A small audio embedding model, trained from scratch.
Model: log mel input, arch poolformer, norm layernorm, activation swiglu, moe top_k, num experts 4, patch size [4, 4], depths [3, 6, 6], widths [96, 192, 384].
Training: soap at rate 0.0017, 20700 steps, batches of 128, held-out accuracy 100%.
Rows from block 3 of a small audio embedding model, named by matrix and row number. Rows with one number within an expert belong to one neuron, the router's apart. Each number is 128 + 32 x the weight over its row's rms, rounded and kept within 0 to 255. All counts start at 0. After the name is the row's rms in percent of the matrix's.
Before each expert's rows are labels from the 100 clips, of 14976, where the router gives the expert most weight on average: "peak in band" is the frequency band that holds the peak. Only what is clearly more common there than usual is listed. The data: synthesized solo parts of chorales (CocoChorales). In brackets: how many of the 100, against the usual share in percent.
# router: router (model.blocks.3.mlp.router.weight, 4x192, trained with AdamW), inputs 0-95
# gate: expert gate (model.blocks.3.mlp.gate, 4x48x192), inputs 0-95
# up: expert up (model.blocks.3.mlp.up, 4x48x192), inputs 0-95
# down: expert down (model.blocks.3.mlp.down, 4x192x48, transposed), outputs 0-95

# expert 2
peak in band: 0 to 250 Hz (73 vs 12.5)
router.2 099 [104 155  99 132 168 113 105 187  99 146 179 133  68 105 113  92 166  78 127  89  81 111 154  80 168  88 121 167 136 127 152 160 111 102 137 160 145 109 113 123 103  91 138  76 138  90  93 150 156  50 143 116 157  85 160 169  99 184 108 168 118 170 129 102 135 121 107 160  95  59 163 103 106 170  98 116 130  94 176 206 170  96 121 186 155 160  75 124 184 136 140  69  97 127 134 143]
gate.0 073 [115  90 151 151 192 189 131 128 192 133  72  95 129 126 152  89 131 161 175 135 142 156 138 185 104 167 122  90 108 120 161 111 113 136 104 140 101  70 134 126 167 110 133  97 101 105 169  82 171 181 143 103 159  89  97 114 116  71 120 154 142 122 161 119 112 159  90 156 129 158 104 163 111 111 142 163 104 135 145 104 158 134 123  85 137  94 101  97 126 173  89 133 170 123 137 103]
up.0 072 [104 161 169 117  90 144 136 166 102 162 110  95 145 143  93 107 130 164 132  81  37  26 156  65 135 134 174 114  64 118  71 129 127  81 176 140 134 149 140 181 168 137  73 143 183 138 126 118  70 119 126 105  85  89 146 102 153 149 114 187 154 120 127 140 102 144 133 122 163 109 128 113 157 147 101 191 159 113 162  82  64 174 180  95 137  96 159  88 188 157 143 111 101 162 179 114]
down.0 082 [166 142 149 115  99 139 131 143 117 165 118 192 162  89  37 154 120 143 108 164  74 114  95 109 108 109 113 149 142 232 112 122 146 128  82 103 188 111 108 143  68 129 141 173 106 154 160 140 126 145 110 103  88 115  71 101 156 127  59 153 127 100 119 118 159 106 104 140 120  94 134 111 160 124 181 117 143  76  96  17 115 106  60 119 169 132 143 172 117 154 168 115 144 114 116 114]
gate.1 105 [ 81 175  88  98 133 165  95 137 146 177 105 148 159 135 110 192  80 149 133 127  98  95 195 128  89 101 132 108 122  95  84 122 150 116 137 101 144 156 167 122 162 107 100 158 118 116 140  92 147  61  76  93 125 106  88 149 113 151 121 151 144 113 152 100 166 114 105 111 135 106 127 123 129  90 103  79  92  75 206 164 141 115 150  95 102 132 129  88 173  85  96 171 118 147 119 171]
up.1 102 [100 147  97 130 145 125 172 112 158 172 168 149 132 116 110 139 115  84 134 111  78 122  79 133 153 141 107  59 105  94 148 107 115  81 128 120  92 123 189  73 153 152 142 147 156 132  78 162 163 150 124 139  60 124  99 135 125 151 128 170 132 169  83 132 176 141 118 125 106 150 170 163 143 108 100 127 131 101 134 103 124 155 184 164 109 158 110 139 174 135 129 101 150 168 151 163]
down.1 093 [153 156 122 102 121 113 179 134 163 132 138 150 112  94 114 181 114 118 142 139 105 138 159 139  63 132  80  93 125  94  81 143  94 189 139 133 171 165 151 118 192 142 138  65 114 112 112 157 162 103 126  62  96 160 137  95 117 131 133 119 179 182 103 131 119  86 159 112 112 165 157 147 170 162 164 157 166 158 145 102 113 126 138 139 139 165 110 153  96 139 126 105  87  91 143 164]
gate.2 067 [ 99 156 195 157  78 157 117 101 155 104 116 104  97 113  95  98 168 172 102 140 116 125  66  96 126 176 163 121  90 128 139 103 100 161 116 122 161 114 137  92 114  84  63 130 142 134 100  86 102 106 111  95 129  91 134 130 100 117  90  46 137 149 113 128 170 182 198 145  88  85 100 182 115 121 122  72 146 176 178 146 102  87 107  75 116 122 119 115  54 132 150 111 111 154 221  68]
up.2 069 [195 164 105 125 112 147 118 108 117 182 202 160 123 150 108 131  45 138 155 114 117 129 149 170 125 154 172 200 119 154 118 110 140  76 154 163 180 127  98 138 184  96  96 137 138 139 149 111  82 159  99 138 143 163 119 143 164 102  76 118 203  76 133 163 201  99  78 139 188 117  77 145 138  75 164 101 183  22  95 114 117 109 126 152 127 137 105 126 111 106 130  86 111 177 129 139]
down.2 081 [103 133 118 107 103 159 150 137 155  68 126 158 100  94 158 126  67 111 145 128 196  73 164 123 111 135 120  96  88 105 131  90 130 144 159  83 137 147 156 101 209 154 123  92 154 118 125 130 156 108 115 105 146 150 173 136 109  91 141 133 156 183 155 135 106 119  82 160 131 146 159  92 131 112 146 164  92 149 110 141  85 145 155 121 156 119 140 113 118 108 133 117 109 123 111 126]
gate.3 107 [126 119 200 113 159  87 145 132  68 198 181 155 157 111 110 125 192  71 148 116 145 124 117 154 144 106 102 155 113 118 140 203 111 153 170 175 161 139 153 128 103 133 173  98 188  96 119 123 127 128  60 159 101 130 170 115 157 108 166 117 123 138 136 131 180 102 131  97  98 113 109 117 168 110 132 155 159 126 131 145 173  93  90 100 119  98  90 116 180  78 165 130 118 161 137 179]
up.3 109 [148 128  61 173  83 152  24 157 163 101  89 105 103 125 120 132  89 162 124 107 152 103 150  89 107 134 150  88 162 125 128  70 139 123 129  98  82  94 133 100 167  69  96 155 114 158 122 119 140 122 172 129 167 113  92 132 103 165  83 125 145  84 142 110  92 113 146 153 170 155 111  88 127 154 145 124  96 153 123 102  90 131 142 133 113 156 150 156  65 165  94 115  97  76 111  86]
down.3 108 [120  95 121  72 134 122 146 145 127 194 127 184 121 131  60 152 164 119 128 120 125 164 148 221 134 149  78 120 121 100 117  93 134  72 101 158 130 156 175  14 111 110  82 159 166 149 105 112  93 108 169 172  96 159 159 104 169 105 144 122  84 177 116 123 123  88 152 129 192  73 149 166 101 207 142 149 126 105 133  99 124  97 118 132 136 117  47 120 127 131 114 133  96 109 166 139]
gate.4 070 [141 155 132 145 194 133 148 122 108 170  84 137 147  72 127 120 137 114  91  90 152 114  70 133 123 103 147  71 148 177 202 147 133 133 143 127 128 175  95 129 123 101 158 112  59 160 101  79 171 207 116 129  87  98 173 173 152  86 108  91 108 117 124 163  86 123 180 112  51 124 153  80 118 127 112 123 127 127 127 115  79 143 113 140 136 103 149 126 138 114 102  98 149 145 104 152]
up.4 075 [ 89 123 128 152 162 189 147 123 185 155 128 116 199 121 149 152 180 141 120 100  97 157 139 100 126 154 119  98 102  95 168 110  79  88 153 118 198 138 124 127 136 110 176 156  28 183 107 102 164 199 154  86 129 145 138 205  91 104 102  44 117 148 128 142 109 117 124 127 131  93 179 160  76 112 164 145 131 169 129 123 102 173 140 110 127  88 139 144 134 162  63 168 109 127 132 130]
down.4 083 [141 101 137 138 120  84 167 103  84 139 136  91 104 142  94  68 131  96  64  73 121 133  68 200 187 133  89 159 212 115 136 113 147 196 156 132 158 103 109 186 154 101 164 116 169 122 100 137 130  93 146 110 113 146  99  95 149 166 136  66  94  91 138  86 112 160 128  97 142 151  93 115  85 154 122 180 130  84 144  97 118 132  65 158 201 101 110 116 155 133 153 174  82  94 125 182]

# expert 3
peak in band: 500 to 1000 Hz (40 vs 12.5)
router.3 101 [117  43 117 119 139 169  79 147 134 110  72 101 124 142 161  90 109 166  96 154  98 116 103 133  72  97 178 129 117 162 149 104 101 104 120  80 156 171  80 163 137 115 158 166 149 115 123 141 136 159 185 118 133  81  58 153 154 108 129  56  75 128 137  81 139 127  69 140 149 128  86 101 122  87 142 120 139 180 138 101  79 137 133  99 183 108 144  76 128 144  95 151 153  78  92 144]
gate.0 077 [168 150 143 142 192  70 170 101 128 143 147 147 106 162 194  81 100 146 135 135  84  96  86 153 166 125 194 129  69 138 139  53 135  85 100 105 125 131 226 166 163 144 146 100 141 148 107 120  87 106 114  90 120 151  92 120  95 137 137 178 133 119 131 156 129 143 134 135 211  96 123 101 177  85 144 154 166 134 172 159 196 157 139 145 151 142  98 126 162 135 122 115 148 161 153  79]
up.0 075 [121 165 121 129 180 100 125  55 167 124 131 137  97 136 156  98  99 143 180 183  76 114 103 175  83 104 169 110 103 112 115 116 123  96 138  86 116 173 155 167 166 117 165 137  75 113 128 154  78 125 136 112 136 119 119 117  50 118 120 173 153 118 118 147 130 112 132 114 191  37 109 138 171  86 187 168 153 122 168 110 153 162 122 142 141 181 133 115 133 112 136 133 182 123 139 141]
down.0 080 [ 60 169 144 170 113 137 156 110 106 186 107 123 109  47 140 185 132 116  95 132 163 199 192 179  96  85  96 174 128 158 120 108 131 136 114 144 149 163 158 139 127 121 110 153 121  92 129 108 129 120 117 146 129 176  91 105 152  82 115 132 154 160  74 149 182 122 127 108 122 174  95  61 127 117 132 104 124 123 133 166 133 139 164 108 133 123 172 168 157 109 194 120 103  91 158  99]
gate.1 101 [156 119 113 165  97 143  88 142 178 167  94 133 100 156 180 166 139 128 111 149 152 136 112 116 187 163 100 112 130 121 188 116 106  94  84 109 193  73 176 186 121 169 161  91 114 176 111 118 102 178 162  97 101 157  89  87 147 101 127 200  50  93 124 117 127 155 113 149  93 153 163 165 127  46 143 135 142 129 117 116 174 140 127 149 126 102 144 115  87 154 147 172 126 121 114 103]
up.1 110 [108 132 138 111 210 103 134 135 133 102 165 126 157 112 120 105  94 131 136 118 103 127 152 122  58  68 143 156 164 102  93 149 139 150 155 152 119 179  97  52 133 120 100 163 143  98 121 114 156 110  84 101 145  75 182 148 127 154 158  37 167 123 129 106  73 115 129 111 163  97  91  63 105 184 146 125 133 133 168 107  89 134 127 133 161 128 136  91 175  93  88  69  84 130 133 136]
down.1 116 [112 136 127 179 122 132 124 144 124 158 164  95 147 107 128  30  75  60 121 153  87  86 165 102 132 111  93 155 111 169  93 136 111  91 128 180 142 146  42 169 106 130  99 133  89  95 114 141 160 118 148 109 152  87 138 148 181 160 112 155  90 146  91 137 144 182  99 143 144 161 130 146 156 151  81 148  94 110 117  72 168 163  85  53 132 100  98  97 161 103  92 159 133 127 140 111]
gate.2 077 [ 84 161  92 150 139 126 109  96 106  98 107 150 146 147  98 125 146 104 130 125 111 119 117 156 110 147  78 122  99 110  86 149 116  94 162 137 183 130 103 154 111 151 191 154 103  85 143 119 171  99 184 138  71 141 193 148 105 122  65 135 106 129 141 155 141 138 124  99  66  88 126 158 106  60  74 129 132 173 125  70 175 131  94 187  67 131 143 144 152 113  99 133 123 111 101  83]
up.2 071 [139 193  79 140 119 117 154 137 111  94  75 119 131  85 157  99 162 170 144 112 191 187 164  68 120 124 155 119  76 145 142 119 132 136 134 104 129 101 127 158 147 125 138 137 112 168 109 138 173 119  99  41 170 192 120 119 147 132 104 124 119 101 150 140  78 118 133 141 132 151 147 128  88 108 143 154 132  94  61  69  96  99 136 129 134  59 151 114 170 161 161 200  88 152 117 196]
down.2 080 [159 136 112  53 142 138 136 144 154 130 124 135 114 113 126 111 101 150  89  99 148 134 167 128 177 111 129 106  76 125 123 144 175  90 158 112 131 134 119  86 113 101 197  42 126 103 135 135 142 109 171  95 178 134 187 132 119 114 111 105 152 130 123 113  97 149  93 101 172 107 132 105 150  95 125  99 122 138 120 165 147 171  99 125 145  98 133 169 118 177 117 112 109  89 130 147]
gate.3 156 [ 92  69  96 118 115 108 100 150 177 133  32 152 192 192 154 126 174 154 116 112 109 142 146  79 150 186 183  98 205 119 106 105 119 103 154  78 139 179  55 158  98 118 145 131  79 111 160 208  79 157 112 141 117 148 100  96 154 141 101 108 136 187 101 117 102 145 167  92 143 105 170  74 133 138 134 109 125 152 146 162 147 108 149 158 119  97 153 180 101 112 109  76 131 158 137 160]
up.3 155 [ 97  73 101 120 115 134  85 136 164 141  47 149 197 180 143 133 181 180 130 122  76 137 147  93 148 205 179 102 189 121 118  86 109  81 164  78 154 159  53 148  88  99 159 111  68 117 168 211  57 144 132 132 127 149  88 106 123 140  87  95 114 164  97 127  94 109 184  93 128 100 175  81 126 137 131  96 140 129 102 168 135  92 133 150 124 102 164 147  88 107 117  64 133 155 135 152]
down.3 142 [ 73 149 125 116 122 127 178 133  73 132 125 130 114 137 168 173 148 133 128 152 186 167 132 179 112  98 104 124 206 137 172  99 155  38 103 160 132  84  92 141  41 103 157 194 120 120 126 112 128 131 112 100 128 148 147  96 168  92 155 122 103  96 156 133 119 127  90  92 176  84 127 145 113 125 138 120 121  93 105  75 122 165  82 168 126 125 151 120 139 115  33 112 127 150 168 146]
gate.4 094 [100 109 151 152  81  74 113 120 131 120 103 129 138 150 108 167  67 108 131 149 164  91  87 124 154 114 125  88 107 101 118 164 153 129 133 162 130 197 179 163 153 158 156 159 172 112 118 148 152  66  79 159 113 147 117 127 113 131  49 173 195 125 149  96 170 145 131 124  98 108 162  97 160 208  83 109 102  57 186 130 125 127  96 169 123  32 149 123 165 144 145 167 104  53 135 179]
up.4 094 [ 93 191  91 125 148 200  81 118 145 151 120 113  90  87  75 112  88 207 168 141 161 141 196 126 157 121  87 196 145 124 142  90 151 175  83 113 167  71 104 140 108 160 154 154  99  91 174 131 167 130 129 180 169 126 121 148 102 156 137 138 136  92  99 109 148  94 114  91 141 126 141 175 119 148 119  85 127  61 121 184 102  89 128  90 109 112  99 179  97 116 110  96 116 147 117 115]
down.4 097 [118 146 170  76 129 139 123 114 161 157 133 113 135 110  98 181 134 131 133 225 155 186 145  45 138 145 171 127 151  35 166 107  76  77  81 114 140 151 147 121  87 160  85 112 132 119 131 122 118 161 157 129 119 173 106 173 147 145 100 158  86 121 155 174 101 125 133 147  91 150 183 183  69 138 188 160 116 117  76  98 102 112 176 106 150 113 152  96 150 152  93 113 119 152 135  89]

# expert 0
peak in band: 0 to 250 Hz (100 vs 12.5)
router.0 099 [192 133 129  85 176 155 134 110 157 145 119 139 136 156  91 174 162 174 118 154  89  86  99 115 113 168 112 106 132  89 164 154 101 135 205 127 152 146 114 155  92 168  83 123 107 131 184  91 144 171 111 186 173 155 136  95 139 157 152 172 101 104  86  95  85 130 158 163 125 163 140  93  60 106 146  97 118 206 117  86 105 120  79 145 115 129 150 159  92 170 112  96 110 100  68 103]
gate.0 113 [100 158 116 160 114  86 175 103  99 132 154 125 129 146 175 100  98 104  99 152 125 103 105 121  76 145  94 144 137  97 118 170 124 119 170 167 195 127 116 105  79 155 142 131 171  94 145 103 188  82 153 165  98 151 140 114 134 186  96 187 109 106 102 130 129  73 120 138  78 133 116  96 131 131 125 128 137 161 111  83 143 145 105 133 144 154 185 153 110  69 121  96 192 117  74 143]
up.0 126 [ 85 135 159 150 146 112 175 113 164 173 165 125 156 103 153 136 100 117 125 114 185 110  99 122  84 102  95 170 158 116 100 126 123 117 133 161 181 133 143 147 139 164 143 116 108 118 171 124 150 132  78  89 124 129 135  73 128 161 185 137 134 116 112 107  58  57 129 126  73 116  96 121 172 137 133 111 143 112 151 119 165 107 132 170 137 173 157 133 139 106 195  66 145 153 128 116]
down.0 117 [115 138 120  80 156 162  95  93 148 132 121 116  68 166 172  88  37 143 122 118  90 185  84 211 125 108 132  75  90 103 135 158 117  77 121  92 106 161 124 102 123 133 154 110 159 113  92 121 135 123 142  95  61 162 142 160 145 107 101 145  91  80  98  95  86  75 216 146 118  90 145 126 139 133  54 147 115 131 131  34 132 113  98 121  88 107 121 143 143 114 124 112 120  83 156 102]
gate.1 098 [152 218 147 130 145 132 119 145 116  90 114 137 134  98 117 153 118  65 151  68 126 131 156  42 104 129 161 137 120 164 152  90 153 143 211 118 157 132 105 160 116 145 158 126  74 122 111 107 104 144 111  43 154 177  87 110 120 145 154 109  97 149 104  98 209  86 117 119 150 138 118 114 150 118 124 122 122  70 140 156 121 159 105  44 162 127 171 103 144 131 159 112 135 182 201 153]
up.1 096 [129 117 148 146 136 118 118 159 195 117 119 104 146 159 117 107 147 166 121 151 120  97 124 173 173  87 186  68 108 154 116 169 139 119  68 116 202 156 162 162 123  82 134 122 184 141  78  93  94 156 151 128  99 164 137  64 175  79 160 100 154 122 115  99  80 136 112 122 129 103 154 141 127 144 199  93 105 131 111 129 138 131 194 100 116 156 126 116  87 166 103  82 139 156  98 106]
down.1 113 [140 141 113 139 119 107 164 153 176 117 100  92 121 135 117 150 137 153 152 175  96 164 119 201 115 153 128 149 150 210 185 125 139  71 167  81 163 114 161 188  94 128 121  88 125 108 116 130 170  79 145 149 119 194 156 127  81  84 152  92 132 128 147 106 135 143 134 108 129 147  83 145 167 143 144 144  57 141 145 127 147 198 215 126 110 126 113 103  99 175 167 109  99 107 117 165]
gate.2 121 [127 198 104  93 109 127 160 127 113  96 145 119 106  88  82  94 153 147 115 127 148 136 176  73 110  71  41  45 171 115 125  86  86 182 175 158 106 155 135 127 108 132  71  83 179 115 103 120 148 125 143 122 143  99  90 132 149 116 149 175 155 203  85 137 114 150 117 136 115  90 143 142 128  77 137  91 144 184 124 134 133 145  85  64  98 144  90 103 116 131 123 155  92 150 184 190]
up.2 116 [127 152 108 125 129 114 146 108 178  89  66 122 141 115 166  84 160 185 149 125 111  83 109  78  81 130 150  95 118 141 148 137  92 103 133 200  99  80 119 106 126 180 134 179 115 112 132 197 118 173 146 173  96 184  59 104 134 135 164 137 185 112  99 133  94 156 128 152 130 145 114 172  97 123 170 142 149 103  84 128 170 155 118 121 150  76  99 171  69 116 181 120 123 106 151 128]
down.2 120 [114 169 144 144 147 180 132 159 161  92 140 121 130  73 151  84  92 113 136  95 160 148  94 139 111 167 149  81 154 231 170 161 126 105 105  86 135 108  89 139  78 150 136 122 108 151 136 150 129 151 115  84 157 131  89 147 156 132 156 118 147 118 164 139  93 164 139 182  85 121 139 162 147  62 132 104 124 203 132 115 111  77 172 180 155 141 142 129 148 123 202 149  94 116 123 159]
gate.3 084 [139 129 101  98 110 106 128 139 143  84 228 106 129 139  90   9 142 124 160  82 104  84 129 173  94 111 130 159  41 103 104 171 123 196 134 105 105 128 120 167 154  86 130 152 148 104 133  92 142 107 138 131 135 121 100 154 127 171 113 148 150 159 122 127 175 143  81 102 168 110 164 125 159 132 107 123 113 171 182  85 106 123 140  75 137 218 100 133 153  94 152 118 127  88 167 164]
up.3 095 [120 168 115 125 152 118  69 102 105 154  85 153 134  98 181 107 108  94 134 110 213 180 107  87 122 128 111 109 135 156 131 157  91 155 178 128 157  80  78 123 133 141  82 160  82 129 169  85  95 201 169 153 131 141  88  89 129 150 105 142 122 117 120 133  57  94 138 109 181  99  66 116 137 146 184 155 111  63 217 132 124 157 109 124 129 169 129 123 133 106 135 151 134 149 149  97]
down.3 093 [137 108  86 173 136 172 185 141  89  78 147 119 141  95  73 130  97 150 162 149 107 173 163 163 130 131 137 127 193 120 106 116  98  92 142  96  77 110  58  83 105 166 125 127 135  98 159  87 142 117 135 149 157 109 140 112 119 160 111 112 152  36 155 102 114 171 164 108 139 133  89 144 152 141  84 116 106 159 130 165 137 106 119 175 116 130 111 135 118 156  90  95 160  52 118 103]
gate.4 131 [117 103 123 116 133 150  79 181  14 130 104 139 163 113 126 187 122 178 157 141  76 131 128 120 127 157 104 176 128 125 155 140 101 169 142 122 112  74 124 111 107 171 154 134 148 139  82 146 169 123  99 157 178  83 164 134 122 185  93 119  87 163 135 139 164  78 106 167 185 141 125 133  85 180 125 113 121 151 105 167 155 137 165 129 152 121  93 114 124 159  93 125 138 140  89 124]
up.4 125 [138 139 162 160 144 155 141 136 172 116 116 118 111 106 149  95 127  94 170 125 193 119 154 126 143  98 125 150 135 136 128  25 152  49 115 146 173 121 136 119 153 161 109  96 131 152 147 109 114 112 186 214 115 133 146 167 122 145 119  95 153 135 117 169  79 147 134  82 104  97 148 119 150 124 143 141 126 121 149  45 118 152 157 138 108 120 124 158 151 123 112 124  97 148 136 116]
down.4 114 [132 137 154 165 141  94  89  99 104 160 147 132 151 138 128 101  88 140 121 156  55 165 101 142 108  83 146 105 164 125 132 123 147 143 112 110 157 173 129 183  35  73 124 102 155 122 116  92 116 147 131  77 104 106 124  95 106  84  92 119 122   0 151  85  96 166 134 115 133 134 107 150 104 143 117 111 114 114 104 131 172 150  70 100 144  90 127 144 125 140  70  90 193 124 117  99]

# expert 1
peak in band: 250 to 500 Hz (47 vs 12.5); 500 to 1000 Hz (30 vs 12.5)
router.1 101 [112 192 178 151  78 100 160  97 124 134 152 100 169 127 133 168  85  94 131 121 203 138 174 155 134 162 131 101 148  87  59  58 146 197  98 121  81  75 171  76 143 139 143 156 129 153  92 129  96 126  58 123 128 179 167 101 111  93 154 122 211 105 102 208 122 130 155 100 128 165 139 184 134 126 135 136 133 110 101 118 162 127 133 102  63 143 137 172 105 114 155 160 109 137 154 128]
gate.0 081 [154 145  84 105 142 102 143 114 136 122  95 116 162 110  70 103 126 116 114  96 126  77 116 120 131  66 138 153 158 128 155  68 113  64 153 120 155  98  88 139 100 106 109 122 127  80 183  98 142  80 122 130 119 129 118 110 115 115  54 204 191  88 110  89 121 105 121  96 115 159 174 109 128 127 104 130 125 177 115 135 171 108 125 148 140 158 128 179 116 179 112 113 114 158 141 130]
up.0 073 [120 149  93 121 186 150 171  72 153 141 112 120 143 106 103  88 132 177 168  46 108 149 126 110 135 102 141 119  90 148 172 135 120  46 127 118 134 153  63 132  98 123 113 136 139  96 167 130 102 117 141 111 118 129 125 171 119 101 148 109 144  31 158 173  84  70 138 110 125 168 153 127 118 193 129  86 138 126  95 113 153 159 135 151 159 164 124 150 168  76 140 128 160 126 183  78]
down.0 083 [102  99 141 122 117 169 146 125 118 174 112 129 204 156 130 142 163 143 118 121 148 204 133  26 147 114 116 177 103 122 112 140 158 153 155 161 110 109 101 142 136 126 177 105 103 126 123 133  68 172 163 107 213 124 168 137 197 148 168 125  94 154 128 157 163 156 103 113 148 118 127  90  95 133 155 104 142 146 119 112 161 125 150 120  99 132 124 148 109 103 101 104  96 204 106  90]
gate.1 103 [146 172 133 151  64 134  64 128 165 127 148 125 146 174 120 124 139 125 160 165 134 149 114  90 132  91  87 114 111 111 154  53 125 135 109 122 138  75 156  77 139 185 150 139 103 111 125 125 122 111 138 124 147 107  92 111 134  64  76 148 189 139 148  91 183 104 131 156 122 118 123 104 146 166 113 144 141  93 103 159 204  48 146 123 133  73  81 128  87 138 150 140 154  49 167 150]
up.1 100 [150 102 156 149 174 126 198 123 101 112 131 127  81  89  84 104 131 107  97 111 125  89 143 220 164 155 142 158 142 142 112 194 134 131 111 140  88 204 100 168 158  99  75 119 143 142  97 106 131 154  80 115 128 123 120 176 126 144 198 126 121 121 131 143  89 170  88 137 179  89 124 142  90 119 179 122 126 133 141  58  94 186 116 112 128 196 169 122 177 146 109 126 119 165 116 113]
down.1 101 [125 113 165  92 126  87 157 106 120 170 127 125 161 183 163 119 148 151 169  54 136 189 132 103 159 203 124 159 123 129 189 148 132 100 135 134 150 130 181  62 168 119 126 126 151 107 147 157 114 179  89 125 169 168 129 104 148 140 141 114 143 136 147 188 111  87 134 129 167 125 105 147 107  97 155 130 156 121  78  34 114 147  90 161  86 148 140  88  96 109  99 188  79 155 104 115]
gate.2 112 [120 160 157 106 118 172 137  97 145 130 117 119 107 102 164 181  82 156 173 143 168 137  63 165 147 154  99  39 110 155 111  41 104 119 121 131 151 134 112 125 130  99  88 117 175 160  55  95 112 152 137 139 124 117 165 123 131 169 145  85 114 126 136 199 117 141 102 101 189  56 105 148 192 122 129 122 135 128  81 110 116 172 152 100 131 185 194 106 126 169  89 217 120 121 114 121]
up.2 114 [135 126 148 123 110 178 158  92 139  93  94 124 107  96 139 155 114 117 151 146 150 157  67 184 149 165 111  67 149 125 111  34 110 135 104 112 182 109 131 103 147 119  55 116 133 165  35  89 104 160 148 106 101 133 149 139 125 117 109  62 144 119 148 202 105 148 125 121 156  73  97 128 153 171 106 135 133 121  89  89 135 162 158  93  97 163 153  71 102 134 117 178 144 144 142  84]
down.2 111 [132  91 139 208 144 147 108 118 172 151 180 123 113  75 188  51 119 106 126  66  73 137 141 141  91 115 140 103 165 143 121 162 141 122  78 113 130 175 166 109 170 138 112 163  90 131 177 111 163 181 109 116  92 180 114 135 134 115 173 164 111  78  61 163 129 120 177  90 101 127 135 119 138 103 160 124 105 150 141 103 126 126 142  94 109 136 130 133 129  94 194 129 167 147 118 108]
gate.3 087 [117 120 104 156  87 122 152 155 163 107  96 130 176 139 176  72 113 120 135 122 152 127 138 181 125 114 118 135 182 128 132 138 130 144 104 119 159  91 115 191 165 164  50 129 142 106 135 129 141 114 125 143 175 149 132 161 107 156 175  22 165  95 120 140  81 161 134 135 104 138  71 149 110  97 128 114 120 170 129  92 117  66 121  79 116  61 112 119 128 125 118 167 132 149 126 188]
up.3 091 [157 119 125 120 199 132 120 115 131 104 203 139 124 121 101 245 154  77 127 119 101 145  71  91 100 143 143 161 148 142 116 103 104  82 161 139  49 114 129 114 111 113 172 115 194 166 140 115 178 118 159 113 109  74 125 123 161 110  70 134 115 154 154 128 184 139 150 134 187 111 124  76 143 141 124 127 128  67  85 131 125 192  99 158 121 154 153 128 175 133 122 118  89 119  87  94]
down.3 111 [147 163 111 102 124  65 128 109 125 152 131  94 151 108 167 165 170 129 153 118 207 119 119 201 190 127 131  81 159 195  69 146 127 165 132 152 126 152 123 138 153 148  96  90 120 138 101 119 111 133 126 141 130 130 104 108 137 144 129 131 164 121  86  85 156 132 154 153 139 156 191 109 128 134  57 127 112 120 122 131 134 140 110 109 132  95 153 125 126 152 133 142 151 142 171  99]
gate.4 092 [131 157  90  93 148 104 162 105 103 143 115 167 123 132 183 194 103  76  88 110 130 106  36 135 138  79 101  98 140 110 142 144 113  99 161 140 142 147 209 111 122 146  64  91 156 117  75 137 122 167 164 138 130 128 147 141 147 168  73  80 155  80 143 142 135  56 107  97  53 137  87 109 140 121 119 139  97 119 107 129 178 143 126 153  90  99 128 177 144  77 134 171 161 106 116  90]
up.4 100 [119 128 174 143  50 103 100 140 151 106 141 158 125 137 120 100 175 103 159 108  97 121 134  92 156 175 109 130 145 114 130 153 174 129 156 106 189 103 129 170 130 154  99 156 135 114 132 174 126 196 103 107 101 137  87  51 165 118  79 184 106 126 117 135 192  89 110 100 135 157 165  63 142 105 117 168 107  88  59 124 187  98 190 181 164 114 142 145 140 135 131  77 125  85 136 100]
down.4 095 [163 166 114 150 105 181  95 113 117 129 160 109 148 104 206 165 128 124 104 175  55 140 182  52 162 148 139 112 174 129 172 105 141 197 101 162 139 139  89 161 103 114 143 182 117 166 124 150  92  82 106 119 139  93 141  62 120 160  86 150 140 176 114  79 127 133 164 167 133 129 124 176 139 146 168 151 109 210  80 193  86 140 141 164  86 144 121 110 137 143 122 129 126 121 171 122]